A small multi-label image tagger, trained from scratch: norm layernorm.
Rows from block 3 of a small multi-label image tagger, named by matrix and row number. Rows with one number belong to one neuron. Each number is 128 + 24 x the weight over its row's rms, rounded and kept within 0 to 255. All counts start at 0. Numbers have three digits each.
After each neuron's rows are labels from the 100 images, of 14848, where the neuron reaches its largest size: "responds to" is what is common among them. Only what is clearly more common there than usual is listed. The data: photos of arthropod specimens (BIOSCAN-5M). In brackets: how many of the 100.
# gate: MLP gate (model.blocks.3.mlp.gate.weight, 960x320), inputs 0-79
# fc1: MLP up (model.blocks.3.mlp.fc1.weight, 960x320), inputs 0-79
# fc2: MLP down (model.blocks.3.mlp.fc2.weight, 320x960, transposed), outputs 0-79

gate.648:111108099121047136114102114125131134137163132117069106128107123140127155115084095104142133126137123161135125118139146135079109125113131139123122128117076130143122127099163135143114098120161108128180138080116153132141138153130098136149114117
fc1.648:089127125146116195131151124118148097171190148154128124150132154122100072126135135116121103117130103104101163125088081102133127129130124160170143130142105089145091151099160149157152141164138149136096109094131138111086155104149136072137134148
fc2.648:137106085085150141133146145125142119112117134141100148109124088120116091134149124106079112151140134120122126116100087128154152114112155157129133097122135175162124161115136100136141113133139156134098144157124093147138142093146178095099151112
responds to: order Diptera (70)

gate.530:133169139132101145148089107158136114089148111168097090161108120140103105116163121145092139106143115142144159154120144103137105121108163113061113168185111103147148127148131112128143034070135180151124147146138096137122117177126135101112109140
fc1.530:122112125131085175107124130144131142112136094130125082127097118163135119140155122129083098120140100151157130088099144151146141136110083127131065070101133172144084092191144134121143125100128137105120093149106106140121129122072105112147134144
fc2.530:113122139121109144107148146138122134099117116136154119079144127086102171149096143102108160144097124128112141129107150131110135127122117090142168094101160141165117102137141163158130105134062126123118141083101128101122096136105139132174137114
responds to: order Trichoptera (31)

gate.683:094152142139122101098147161121153121124156130119091131135122114111114163137101126112165158139160125091137138141146135129129113108106112132146121138117133090117134093119109107121092131105122103124095097142142146111126153144116137176143126061
fc1.683:113118108127149109134163136148115153131147098133088164138112125129126136150125089096148088158130116133086086141143135126183110184089089054097138148140160107060131152090068101114155116128134151119133125121145095127119115146121080104144117116
fc2.683:115120132117080137115110115130088104103155127106108150104162126102179091107132140140138182114143137135116141125116133117094113122126210174130140118124123110153143102106152126144123143113106074065134138129162091136082165126138094130135149136
responds to: order Hymenoptera (61)

gate.314:118098098118174104144137143115102127186121127142106171137138081123116127147119102139130131162196192137116099145143134104164157114096131143074128168194091082135117121090142120146109122102119122125142170127159118129088089144172121156130120104
fc1.314:126098138124117130170122125148131121165116083140176125115120122153115114165084150146131160099167147126121141126124152127094144122108149098119123174116138133146120108153170100114136075071132136103138094127109124140207121123092089129132119177
fc2.314:116114130116114118123130125114103127197109101132123112157133087124101149147103168154120156116085114082128166175152156125088128127068158086128128110129121101151151136156116151113119096135100097111166141113159135118182143129104154092158132135
responds to: class Collembola (40); order Entomobryomorpha (38); family Entomobryidae (29); family: Formicidae (27)

gate.273:156162163102134131173102142110124106126119114152122137144138115118140159099158153145142126136111136139101142171171127135155104113108125112164109120138141105148149125135081117153119078070138148172144136128200118120147129144101151116126081070
fc1.273:118102133156100142118110170108136101113145120144106102124145152115161129128115109069177135113092129145152122127141097170063143099118151128146149147121115109108143144093141128115170137126147123092093118155111177133126152121112111117113121160
fc2.273:139168159139103164135137144133137143108114125083123132129098162129090171127113129112160114138131106107118138122138135095164105100101113113163143182170133122130067125124128169126115112122163154108132173149130114155176153114124162141092105114
responds to: order Hemiptera (41)

gate.305:162149150088129159154138152129131117126111092095127147159112111124157163167125109128121131123173118120121118140146146112139137145137124124084116114179107070132107113132130116112094076081123143145147155166164132105147119134067139137140099090
fc1.305:168139143139100106204131145121131081087160123146141119109152120162109107163137111148121108078144134122181153104150130115095069146108157130133092141107116129136147140147153133070105120090166096187136108101134140120116120101097152154146127132
fc2.305:163117114106153144128122127147117145085096136150106116147142144079116140127102115125151145132125098141149127136096144141117160145117131104116119122116127158109126128121133136126132087105131160193101115108080108149117107131136071102166150154
responds to: order Trichoptera (30)

gate.679:106195133148130122120111114133136144090175158115093123165085150145131133101157126113103082108161138127135164122128100117126163140099083152140095146145106135127167152105120160123125142153161116146108127098139168156129159120163125083113132096
fc1.679:123106128124138105135135144141126128111112144106137117098101159119115153144138102187147143106090159137161109109156119099136115127161140063110127128116149106119143136164135127124137151089088139137150148169146112141119094097126155121136152148
fc2.679:124131126149091149122105161121103124089102191160104148143117125055114133136161176107116119123190121136104123162136141166168136156126110141125114121117135145183095154099124086151126121175138139115160147130120107170139117133115121156076113131
responds to: order Hymenoptera (47)

gate.35:135150116112130124130118135118113090109105138097109118110101141099155152099133127100138090110167178100154146184144123134106116157128172117117088133120118082117131139129133124108139114121126120169155117144145161151143126109112153138122147140
fc1.35:121124114146106122144131176125111100132139094129171125107110127110120141108134127126138144142123093136116119094129081134137120075085085101158102095134156106125156120155132124146155139088135090091119169116129149081130115148090104158172059074
fc2.35:161114146129143121116107101113130122110131153086155144142111136159143122130161153129098136132090125108131139108112138143158124154125114115091074097137110109137140119150118130132090165123120158150106144117122141135119123145112129112096116127
responds to: family Formicidae (27)

gate.652:160175122102077095143142163100142167140142100091118106110105159156144156150124093097150114085117145132125114141148063140140115148126109131157101125137122116147104164135092125145134140066157160175143129110160129133109163129084173112116118109
fc1.652:085112128142100141130120153155116108163134159135092160121125140142116131141159091160168119172112095141120118135133110116117116115149161099110131093141128148138133099087140088168117112111166108124077123125125112106111137160182119119148073128
fc2.652:107161092136111145135117138159169112148109115116112126154127112126099112112148113086127161140154152150161091080160157101140162110078126104121105160097104145094146112112120134107135131117107133130124103115097181127097153148110113158159105124
responds to: order Coleoptera (66)

gate.576:130115124087118124134100118135142131121133136092114142135116125118144207141182128118145144152083152118117121153172122124173128131151127108132140133202119125116130154122118121141114072102136175097126108154151141133119139115086170159123114132
fc1.576:133128066143200143123145093169114125098090066132137105176131150122172131116099088132113133123163142134146123099143138127135130115143112133140128159132112123073122129093122153130092148103150109127153130115111144170134117133118101121136151167
fc2.576:179096136161130138150142102121116144177151119128131135160084106111144111101116110157133127147162114143138139178081090112135116129117135161111120165103091142137128143084141126081094168117100166123187138126130138138186158113138125099068147129
responds to: class Arachnida (31)

gate.549:163136119124125143162136141134169123109143131094119156120111156145103142128080120127132124133138126143111148130146137116161098153083121113105123112121133137103148095151106158112125094163143153147079159119157150139138140130157129126161120134
fc1.549:069111125123100160152154193147137136089154122140136177121100133069124097114123149119140079102140123166087141129139123123134127087075128144144118142103120107102092125114177105107138112148162141124092156126135164092106109118115124118167106145
fc2.549:111136133111089108089065136162102153118089158138111136110112131140155162157112125145185117140114137116171195141124178103141156153106137114085104085127148110125156165143123146136092103113087113141112109131118120129133141150162114101113145137
responds to: order Hemiptera (35)

gate.57:169131141129099116173104140093121093141167121125116115124131128112139138148089105113104107108127125174150160142117110133129145121139108120134129126128074103127120085138173103089131089101153173154167153096157162093130077136117137104102113118
fc1.57:111109139098168145079148147160101128106131109149068112126152141089104112134137121104107128140136120140142154131144177124101165117128115124146132159187136113159136140123130096119125118154138115149126129125118136152204140159133106102123093114
fc2.57:138132126076038128113117125152139125118128152121136134156113124099134098110122128092148153138144095118145184157136120112130112131132178095106131124129123157161151151085086088186104179094166147138121176109141128096109128129140125138137112111
responds to: order Coleoptera (56)

gate.577:169139111094128116094142112134160060053117085111134128125146124171110122140077135130132139145115148103139130154153102147173081130134119094087145131131135133123126164132135149119082125126162116164104124126120143146149113126119098111137102124
fc1.577:142152164128122077065132134103115134142068114089107122124137110133147139158149136172118131107105124107155119150136077162153141143121097119116107121111115151137084158090113120109097150117136113156116108153116112123088115140091122124133138134
fc2.577:113091138084105142146104125117129143146122115111105111156131102122066139130152116136110121119099121143151128117146145137115103136141119102148159131121106087175137122169145142165128142142085106139103108136139123142107104111136114132144120167
responds to: class Collembola (39); order Hemiptera (28); order Entomobryomorpha (26)

gate.269:120122157087085112132122139126152106123161133124152123154095103131141123110106152066130134105105134152119118145114143142134133147128119095123140130111144094152138146090128140184088091108160164152136103124141157077167107162125099084148137126
fc1.269:109100172135111179147128114122170119121140094160116136129126105130083115081123109128109140122131117104111120092087136114122143161137131143137085061127082101138105089126120115133152125071096118092164159113126123073086129108138114127159129133
fc2.269:149150110103128185123120156091126116072128109107165121057128126141107116109103137138148133137137117140122100111138126159141060119130132131156069112094135135144103166158132093121130115107137103140083135177142092165110142113082098108118088157
responds to: class Arachnida (29); order Trombidiformes (26)

gate.171:128141131132104119150091122155157102144138138111119122083129147163151136157080149143124108150093125123158174099133156097145160142127139143101108143147118124127111142096083152160143143138117131140113135130149123146189144125114132113104157176
fc1.171:171128131123101112132155106115107152119113106127103095150143152146110133185137144104127156136118108106170082098120154124101162085146138139119130120121105116169146103136119154132111156088112153115151127109114116077123154108156142141166123107
fc2.171:118132153126133122134120125143122094128108152135103108136134135120133147137119147165161101139109094090134187138110155120111129132113156105079136087137113119116118119148108164169145111116136168164106134137135069164124125132141139110182174115
responds to: order Diptera (66)

gate.68:102139105109125175140161131136153136152115114114077124127156128156086140123127102133128125168155142092111107109163105120148111132129110176124141149125075124099107111104106122133117117130127125135090159091133080136094120153135108102187078104
fc1.68:098135110078114136162142119115135140133160146124139130130137129163117151120112145142115151124109089152123118113145125146116082119118092148153147116158140136106125117126130140096183117130168113189099177109099146120110105149129077108142117101
fc2.68:118096117127099123138126144118152120124112126154092111144134111148125143103140122137119115114125133117139129116144097138121100130090104151122179137125093149122134132148133094120151163084112134163063129141139120133129081137104114136132114133
responds to: class Arachnida (66); order Trombidiformes (60)

gate.452:102127098078133147128142104140156115174110103145096132144098121146131137127098107102132139150134106107106138150170137131172092135097121113124133104162105131119120106107128112139156109134147107122145180106139094162138111151119123123153106109
fc1.452:143094102144145133178124139114126098146125119092100135117161161159131163148108110136110124116169127140116099076177118120147117149159161159122174089153093129119126089124107096141089079114121111160138159130096119150116103123141117154143127117
fc2.452:109112139111120169131125156113145127143149145130110121110111131157143132103161124138075146127152115139139148110087098116146143136165108169165139131140116096132127134130135142187141135099144184125088162170143139133119124130118168151124141134
responds to: class Arachnida (35); order Trombidiformes (25)

gate.512:137119086104127111144135124123118109151155153109129117117084178117146162138099108129135110158146107160145118140166101135097135096119170174119136151161160090096115111120086148146132126178161162123142142139138131143138077135109140099080122109
fc1.512:193128121142160119188127091139134122117114116138122154149143118128118099127104089123097145156170151150116112135117175110147148127112136146162126134148109114113129108133134143100127148116111122094116191151172101131129107110156135127087144132
fc2.512:076121130109080147115114127111134143115157096144107118100132107130159099092135147121107165123162152152118092142147110149082135128121130159140142167109114125166111094122122121163130114069077098100121120120120124129172143145157160088114104139
responds to: family Limoniidae (33)

gate.421:125126162092068124122126126160140121121102098116143112156085092120137202164167125138140107115104140114161146121158130110115121129142132140114120144148116119120096140123159101130153121097162168168129131107142120123138130115080174074128120156
fc1.421:139141136084152134122124109107197159167136041106125058107100113154157140147147168068158130124131140132157108112086110137117170111127140136153137093117122121110150129105104127114109104115111126103168071162127133139123122168102142130145130132
fc2.421:165138126110149106161170129145118103086114127103096160138124143137111167130139167164118110147127107130138123127094132137143135117162136162149144146122119139171169150121185149085071117166111158161067154147140135137142112101143095158151134141
responds to: order Diptera (65)

gate.219:127130123126148122115126139135148153154096100094116120113131112165132175129069164129126152104104152103120161167157112110155153176149108105060137149124137139144070127124143152110133103115096139154155157134125183104139138123133136150151129174
fc1.219:151144122166122122115113080144123170138117148125140128161146127114150115109083104144118110150160155172103116155145103118108115151095136145132130135125149129181108140116133134168136120147117121115136187087137100139119120133158107100111121148
fc2.219:105144155114140098135130089118132137119127093132120134135092127103170134117169137160098084093107129092141117156140115135084149104123135110113144129119110141163128149118146172160172122151126109117123158135153132079122122163159161131118101148
responds to: class Arachnida (25)

gate.634:108140132142107130137185155087140132156117104118109123121126102145122132131117140139137120101133109149179132126152105159099126145122171107173122126126091134174127122120116132127092120142152110107141121116160125148119128105125151072172147132
fc1.634:121106144153158082127135104119104141106167183140123143121121084106121129166141131179128124114133132110136150135130118124085127116132079165115095146129159142132172133125161113094115129175149116155086136147158167100148135102117145159143124108
fc2.634:141113155134143129143059105136150145089079112115142104138129163131111158111105129099129108122109117139112081148121110147169114137118143112137148066162111095140134145067116116122131153113118121100155115147114128127159129100156128080130136146
responds to: order Hymenoptera (72)

gate.427:115154082131128144123134134127123091147131136149077139180148113150127111091092128087121122110197077109132138127110109119131142166126169131104166197136107130125136137091126127130131150140132143161125114143140133164132119125127144138093119121
fc1.427:105118090108132103134125136103129123142096121097089147078129137136114127135165085111150136142151109078130100101149099140116111122122083116142126114140163158084116105129172132112168165119145131144121094152137100125141129122122139123105084137
fc2.427:120104144134120123176150162122110151112144139124101132141156100166150120154153111144112095143099124142161116076091120154145123147130096138118070151127101110159098117127142135151157136148124118151132169142156090164136110111158128116092112129
responds to: family Formicidae (35)

gate.628:172166110148095117152116179114124126128113142108130111106151108121161119153087154085126148099195116136125177079118135096164100145103131133086108115101090123158142131132089135124074071166106143123109137120125143177136145103125142134157138137
fc1.628:130160114140141154143093126155136136064100140114141108109084157138133125144100168141135103131116095129132099113128163115143094076098163165137138157160112114172137109149179164127148108112132126118108159108113139133097108122156112138102127146
fc2.628:140089166134135114130144126136076128107129143134111209162143116118050158111083133133173104174113109119120157131118205114130115117110165071119157102139148132149135072166128117112101128110128152140118157137121147117143131124108152123135091124
responds to: order Coleoptera (56)

gate.614:096117122128122138101098126144115136136103132117087118092167137130118143118073111088146124134140122118131132129151095102130134131108109129105156159151139095149126131089130140140116113138113099165135157113114135125153113145116098102111102167
fc1.614:129120120137161129145168122100160104155124108138112120135132116112116120088104163128083131116130128148135147143108133106141163141128109114122132149119092145111105103133094112107148132136125133106146164103119142159160142117132143135101160119
fc2.614:109147114106144134116171147144105129112154122084100151092102127102129156171103154167153160136121115143117148111128157108170124134156100102153113151109116155117107108139165137118138081149142179121111118100111141154154138126128114146115139083
responds to: class Arachnida (38); order: Lepidoptera (35); order Trombidiformes (32); family Anystidae (26)

gate.537:108125140144097184135094143147154116150130145151100109152101111145109180082121116124116172186130156111120136154127117112114138152146140122087125110132126098151129152109115110161140103114138122158134118089142167115116122144136134176137095134
fc1.537:129103158145128125085123122119116122114107116155115134136126075109080124130174145101127129178107131109111132106101153164115132150166169106148145131098121138149170141143128099133149153110109143078142111145121146081099128148112126142117153088
fc2.537:115097140138138098068118150148110146150103118125193154085144070156147124154106152123151138124109170094116142129124118139039114127151136158107134073094169127133174111159126142112093125154121088105132120109108130142139148087174146096172149150
responds to: order Psocodea (33)

gate.551:148139130111131163116153126111120170123141060122129104143115109148147166135105159097108151088140159153118128155135166133135128153132103142100131139131140089143118118135138120123109115110117126146142146139125172111148137122102108136159166152
fc1.551:097143140136127051136135108145120121093144139120130164131141105145147103149056136096158164109204144128109107107127117129151137135116159140124130096105093115142151108148088098110110130132122119116163111131137104120129139160149121115103097105
fc2.551:116118127079161109136122092116120106141099125128127092130131102122124129085130129145137157124130165146112155120153134095113171167130139122141113123130109100125149113103105110101152154132098118165102132098122185133133113125110150145112139140
responds to: family Limoniidae (42)

gate.141:116126137126144122146108143092126100103126082144107126181105168110079093135119110154136096121153150116115147180153095164086129109119126155125161131142126138143155119113164181110119165133111130151116113123176172146129153090145147100117111110
fc1.141:096154152122120050172136106143136148138116105109167130130114152087159138163095145104142121116150107133116108161111140131082127174069098144138097110086167113107165116113143120105092122103105125105146092152129158119133127127112133119136155090
fc2.141:120099157115164115100106168143116186106142140137113110091115049170106146151123136154140109136117136083174138077113117134150125101138169135095091104147137100135142102130114083186128102110120153083108115124109141122157140154116133116110122160
responds to: order Hymenoptera (50)

gate.356:129146094107110127116108136124170150171117090132111089107123143138106113133093156089103155106126123168159154150124113126155116106095152132147115161126107105119099137137137166105142131160136149149116159116138108122186113153094172090157127114
fc1.356:120079118100141113119156125092142131126086105109150131142124122118120148093121114128138187169156121130106146163141120123158151146156131106071130086113133124121159133175104093152126151130105092099129144139094097155112106096147108154123131125
fc2.356:152143152143118141151110135120123117104130140122101126128119137117125150142122158124170130123138077146140113132126124116157102158111125116162068117131159114133168164118129101125113115087110148130161114111134121141127122110116121121075125115
responds to: class Arachnida (37); order Trombidiformes (27)

gate.21:129178104094114147134168149111148152114130092162119074146098106144147152131100133104138166112172144154133137144123114123132129104128172130157130141120152069165135133150107092151148090128134140138083134121158109119120124155088199130096101102
fc1.21:150159149139126110100147105139162163145104096157133106119127122170080141163170140193141104136122172110069131149118118105142121154164126081136110154126147117135142187128115076157137123124118164126121116163130111124118116125107147119107121102
fc2.21:156095103161111129118110137106186149083154148153142130153144139114145073121125138113130129114135160129103126110153106096186140138109110132070092128175124103072142139143101115139116172132164110140153094168129099142099120110130124173167125126
responds to: order Psocodea (44); family Caeciliusidae (34)

gate.541:150116153095054109153115154166126097159108137137132108143095137108114190128122139083137132130113152153141121124156121137130152147129112162138103170139095085124086109152150135155109121089129173131182134092149124091101132069078137119131154133
fc1.541:123137115165141176123101160139121129174096143113111088114167140159118162168132097131127096116137119161159127107131120116152166122117138076140125149144063114146075099140081084139114153085110144122124120102111119113135160116126099096142136119
fc2.541:129121116144165154123135125137134142073130147125133156101142128150178188177139101133111134120136169128121136136128122153112104158133116157137125102115153145138168126119139115136102100116103137144109080137119167155142154118108129127159158091
responds to: order Psocodea (25)

gate.64:144124097113156161134127114140110145077139117107109120114122142113161128149081101102140175114167128108102124129164157114165125144155122159117145112171106111150157140091137119117105106094148131133120130130125134166137112127139109097134114146
fc1.64:137118134149113134172103109155168069135148163101171129093129117164153114124110138105115145120104192112174151126122117106106114131138157153111127156120075128147095130103115140156097113109117136144136126111139168090121146081120142108123175135
fc2.64:085151176104110143120161122128112113133099154116110140120121128085129161146112125123119110127131133161153149136119136099152125130108136114120143132143149084102126181167105087143108121143127163115150135156119118126109116115121129128104182088
responds to: family Limoniidae (28)

gate.257:195129116095100152140118099116148122144138093126091076156149152128144127135091083131163175089142133115143112148145110150153176166104125115141146132148105109122124130099135104152090122109129137106182115127128145086112110123123148107165174121
fc1.257:108139087134152114150118109125104159085159122112113122154163110117123121116088128128169140084186127174158119127150148159130160128088113164140123103149161123125134125112176113129086151168131087122131132100133086123145139098161118152133115107
fc2.257:110120128113123143129120154109097113136149108095153111115130139100118137140113129187118162131079118119143130105151145143102146133158155135137154109102113130145173112165144178165132073124142164104126179130100180116145123142130120102131134136
responds to: family Limoniidae (33)

gate.556:120141123146085136124101168126158152155102069099118100099128127167131152145165168128115196096134189160134182161163151123127125137107087116115083169120115103141118097153156154115164095094137129152166126137124153123166131142114111188144132149
fc1.556:131068145127147143098080099122138103129149148141106112141102123117144090114146124152072071129111131133109161157100101096129143117119124129137165123151121137099126080097186112112178099148116139145136147127126162133094103187160137135082107148
fc2.556:151120113138175120133142162110120152115110128120129102140099131096086137079136126133131104094155135176106104148144146153089122144134132133123090150111129145152129097139127106183178115151117134125112084126122172106161145108127146130108103149
responds to: order Hymenoptera (68); family Diapriidae (27)

gate.58:152140115132150164127133109131114105080141123150095175175150159102084126067102169120138165117121134143077158120150126123120145117132122121098120112159157114176138122147174124160065125105080107121091103093116148139161179130144120149113120129
fc1.58:119110143121166146129104134136159143113163147154138116140081080169148147142147089128115121133149155166143129166102108100125124131099141106131106113099160083136111140145165106131157124151114130097129118161121167133130186145117170110120140138
fc2.58:145134133125138145154119167139119141142110133106102139149145120118138143139126107146115108126085110088182090137125153123123129156145148117100131074120121138073094103137095138160142148130129094128121107069131137081142107134166125114163158159
responds to: order Hemiptera (51)

gate.460:113127143098136112120119151134166093148121094107146118148128071128159139120152151114146143080159201137102142148160132085138142120085175140148132105174153060138147130159124099157149084128108133111147120135148134134101157145102164104117130102
fc1.460:112122073121148146104097180133121137199110144128128135131097146121131121133140127101176125148140151105092119107150108116172125135123119161101099145171128119123104079146090134133169125128107156149105120135132144140092145157143115142137107116
fc2.460:097159138094169131130150093130096096164099123133125148094096114134109136100179147145158161143137118157144136135191122132085098120110137129130121147121152131147168120129128094090128082145107135058117132138115105126144110141089160117152119136
responds to: order Lepidoptera (45); family Tineidae (36); order Hemiptera (29)

gate.710:109103149107083130142088136141125108115166165154121115124121141138118135123083114101141134152116116154127122093134153135104160131106164148133097118161061128111101099094135102150101111092151104158123157089151132083123159113166090071157119150
fc1.710:124100124180131152140134129148103124144128159124165160126134116125128129134118102121149122133111139163087097116154107112151133146111107123149110086110109143130086085123088063143135169119115134111107148134145150134126104085140112147134112090
fc2.710:115134165176115075115108148106127144146136125146143151158116120104134095127137141127138130119133155142097184169086122145078135121146119141166155170087113116132154165135150128114147154132158156153134151106131116127125115115157100135104109097
responds to: order Diptera (95); family Muscidae (35)

gate.322:101111135104127160167126126126196134160154074129138105132105131102124113145115132140118149107163134124126122154126139106164178128089109160150130131131089090139143120124130098118108112102116115136160136123157137145173141126113111110118138098
fc1.322:100162126158106103100125115104102129166112163096161130114146128132140120112045117117183104144159085079150135113130073128116134124117136130142111113059157138102139120130090096123095114159128112152143093108131156141141161127122095113174096115
fc2.322:183148118140125168150074091143173139124108123147117083121114141156083135130155163071124122115111107165134099105170136147118112106114127151144114167164122132153164108129148106132159101108050134110115123135093173155160118142100137098110143168
responds to: class Collembola (45); order Entomobryomorpha (40); family Entomobryidae (28)

gate.155:137116118134120105120148143114131111165122096138091163145141118147098157094125142127132156141148140141148141140167124121191169151133109143090127141144089140131099156129173144141137149103107138127189110118111146108161133159127162183146154102
fc1.155:124121103145109104155148142114115106166169105127143146161127142136136138131124116149097133125155150120137121127123134130143157141132124166089106166163114114156128132082140094147105128116126107131137146122141113137136171128114085115123122132
fc2.155:102108129140111104095147184147110172128124112129183174153139096130112130141087135157112146124122165114101154126158112128131165168134137115130144109155100113112088151133138111106119102142102098102155168098185175088112144096142146150116139126
responds to: class Collembola (58); order Entomobryomorpha (53); family Entomobryidae (32)

gate.0:123120141140121162142097128153166082144133103098136137122113107145099152153141098127140116120094119119113116132120147112186159130124106084132098119180121098103086106144096114162143138103161141140136119138118183101086137118136153118091108084
fc1.0:127129070105170088140116103150117080104093092113149176102127155130136150132095147122136124156127158126122112132171136151127121146149095109119138096164095155120089107106126088081141139119158099117178064089141106114120114089102151122159114104
fc2.0:176165128117112109143118143101151151125138162142064122133138138143132134118115154139124114130135115157160131083090138101134175120159144144111120123102092132118147138135145125133069094150117147140104118122120106149194125137144118141133137089
responds to: order Trichoptera (27); family Hydroptilidae (26)

gate.574:154128106092116081140129102169103149117115158082137161159130141107126135123114150072151131107155154142104148129152106110137112129097103119135122166145153081153105143102150147130099157135133160135148101076148153097119178116131154066149172131
fc1.574:137085104152176138139127155136123107108134139128141166116120155108157157114103122128161167152154168094103096119108115096190127115125125144133155130159096124094157086155118121117127095134098151101119143132134152174124105143137086147081127100
fc2.574:136101121123082088116101125156106120159131154133139120113122108130167132133100141179163128146074104099114105145122166111133128181176161134124120115143163104165069144113137114165180120120090127099138123157118128081135118114148112117107130125
responds to: order Lepidoptera (60)

gate.151:183101099115118125119104144131145090140108116139145109110121135105074131152103106164127152126136135126073103150145125141160127168156146117093119107171072124135089083111070059149126113072151128185154104093144117135107135141138146090167147091
fc1.151:153146161162122185133088159151154117149165155153130117165141131127116106135119066146134115105143157137122099128072137104168092142135128174140136136096146128113097160128109136143116108101135117159114165135136142153151148142136120078110141121
fc2.151:151133129133146134118134118094107135083099131129151104078131127141137149139137117093154083115116131121131124152118144136120102132147143169116141139091134164116132131146087152128126140138099087072163176142109141140128105094138154129177134118
responds to: order Psocodea (27); family Lepidopsocidae (26); order Lepidoptera (25)

gate.229:152087113144100126116104168124135168133086112094097119157140161137072128099091125111141098145142084153141157119116130127092148146101128123121124109112128133135115111123145107122108121088114113187168110098157090141152098157128152136124131145
fc1.229:119145092099122070153134135147127146096136144128138153118138088129171125110120101138118144088136136096130063116150091149077135153147074189177167141151102127133114109087110123178115125143152094148146155129129138137161145095187138145128110111
fc2.229:127113117155046173115149119156127138171118106094142129171124129124139141136106110149125123154084050114123090138129120155122112120111155105156120128153097152158121133119097135130171146103131112113102167165145142109131128156087115103126117116
responds to: order Trichoptera (31)

gate.49:113112122112126144139123155176117128165162120103091138134136140102162139128093157083167112135160180155105077154126128108136163114094116151144109174197111089127083117097116093137124105112134137121144147096174137128183170135108127107110087097
fc1.49:157119111109117142147120099120135068118110152099118120130067082142149153123163121121096159156151121083139158145154120148134130124155179084123106122143119127139168138163118129141168144133142147127113067156106088182104121129125185150105128107
fc2.49:113154129163145136151088159133154109149132124097098118138158151145124128147121109092126130145150142164113080135091106131182115136133114120110110127144137116117095143121127100182105132115126137171136120155118151177131163104099109165124104118
responds to: class Collembola (47); order Lepidoptera (45); order Entomobryomorpha (26)

gate.439:139149176146142160107126153147117094148155128121128130130164099150125140121152126204125145124126104085142179136114122122098128066140107152096131139158086163184133107123191093190115105111139140117141135106121130130147116079163109144098105140
fc1.439:056109157122134157204116129138123143158148119156109151118147131135125113111122134145183153141123112157100120100121140104084166103166117171137162098122135154147124098106141116165157131125144110128114139130142156100099129134119134132099082083
fc2.439:168130089089149151113142119150148131119143091116135120147115116129158156175112136138125097159128135129125105116097152136209121156119123139145135125152142144126104161145152153085101138102106125171148123104111171131111153125094104119151167116
responds to: order Coleoptera (41)

gate.94:145136145096139128141142102128150119162090109133120106143109092094120150111090130088130139112121125130122107162102132085128124177120172153127108149113137083121062126140087078153148115124091141107158153101120108107115094128122137123078164117
fc1.94:138121081113157111110110141109110138120107083132112152093141146109109126134112095145128144141112125103113089135131097099155128123157115125206103184152105109093101093125097111086137140137133086162113114134127147123185107164122190107121101135
fc2.94:116099101111135089099141107140124120106137131155131131095133101124082110161127107111110096114119106145127138120099113133103118133128124130130111145165166143129110135128137065141201137167155133126136133135134102124137135073115108076133131131
responds to: order Psocodea (25)

gate.253:099127118109112149147130178152136113159165093137120139144126161172114149149137162154136120129143153168129146118162126145141178114106123157116132139204086118148112164118133112128120112088152138107186144083179146123148157152108149111126131104
fc1.253:105123120143132111118131130151111141165157066169120139120180171134105131145128167174138134179162156139127109122125147127158154109149144180126147168154136133117123164098145118100126119101135114099155149085150108121150144115110116133132140122
fc2.253:138124108133123092082158140121099153143145112113163152136144102116124089148141091168126158162124141115133130149119143132091129134145126151094130133114146157113146142106118144090132119168121086095165145143149114075128144092159138143121123110
responds to: class Collembola (73); order Entomobryomorpha (54); family Entomobryidae (31)

gate.206:122124148124121169141110141157153119139112115115119098131135123157106145125151109123109108112106128131152172131150101124123133145175108116139122110129140139115152102156121131164149086145142113146137128150123121093155099114096130119077127167
fc1.206:148124144132172145119125129122129114104157140146150084097135106142129105118128124104121126098135152102128167114114218148111138138172161145126136138149122128187116103132147115148138097106123149081167116163136135083146128097150115115096136136
fc2.206:130102125099123117133147144110117070108148103125120156118167101158100132165145149145146133127088078070134139130159090173124132093097155125149155117108107142124103173152119180091129130191153120139106144103122163116116149134100117156166135127
responds to: order Coleoptera (46)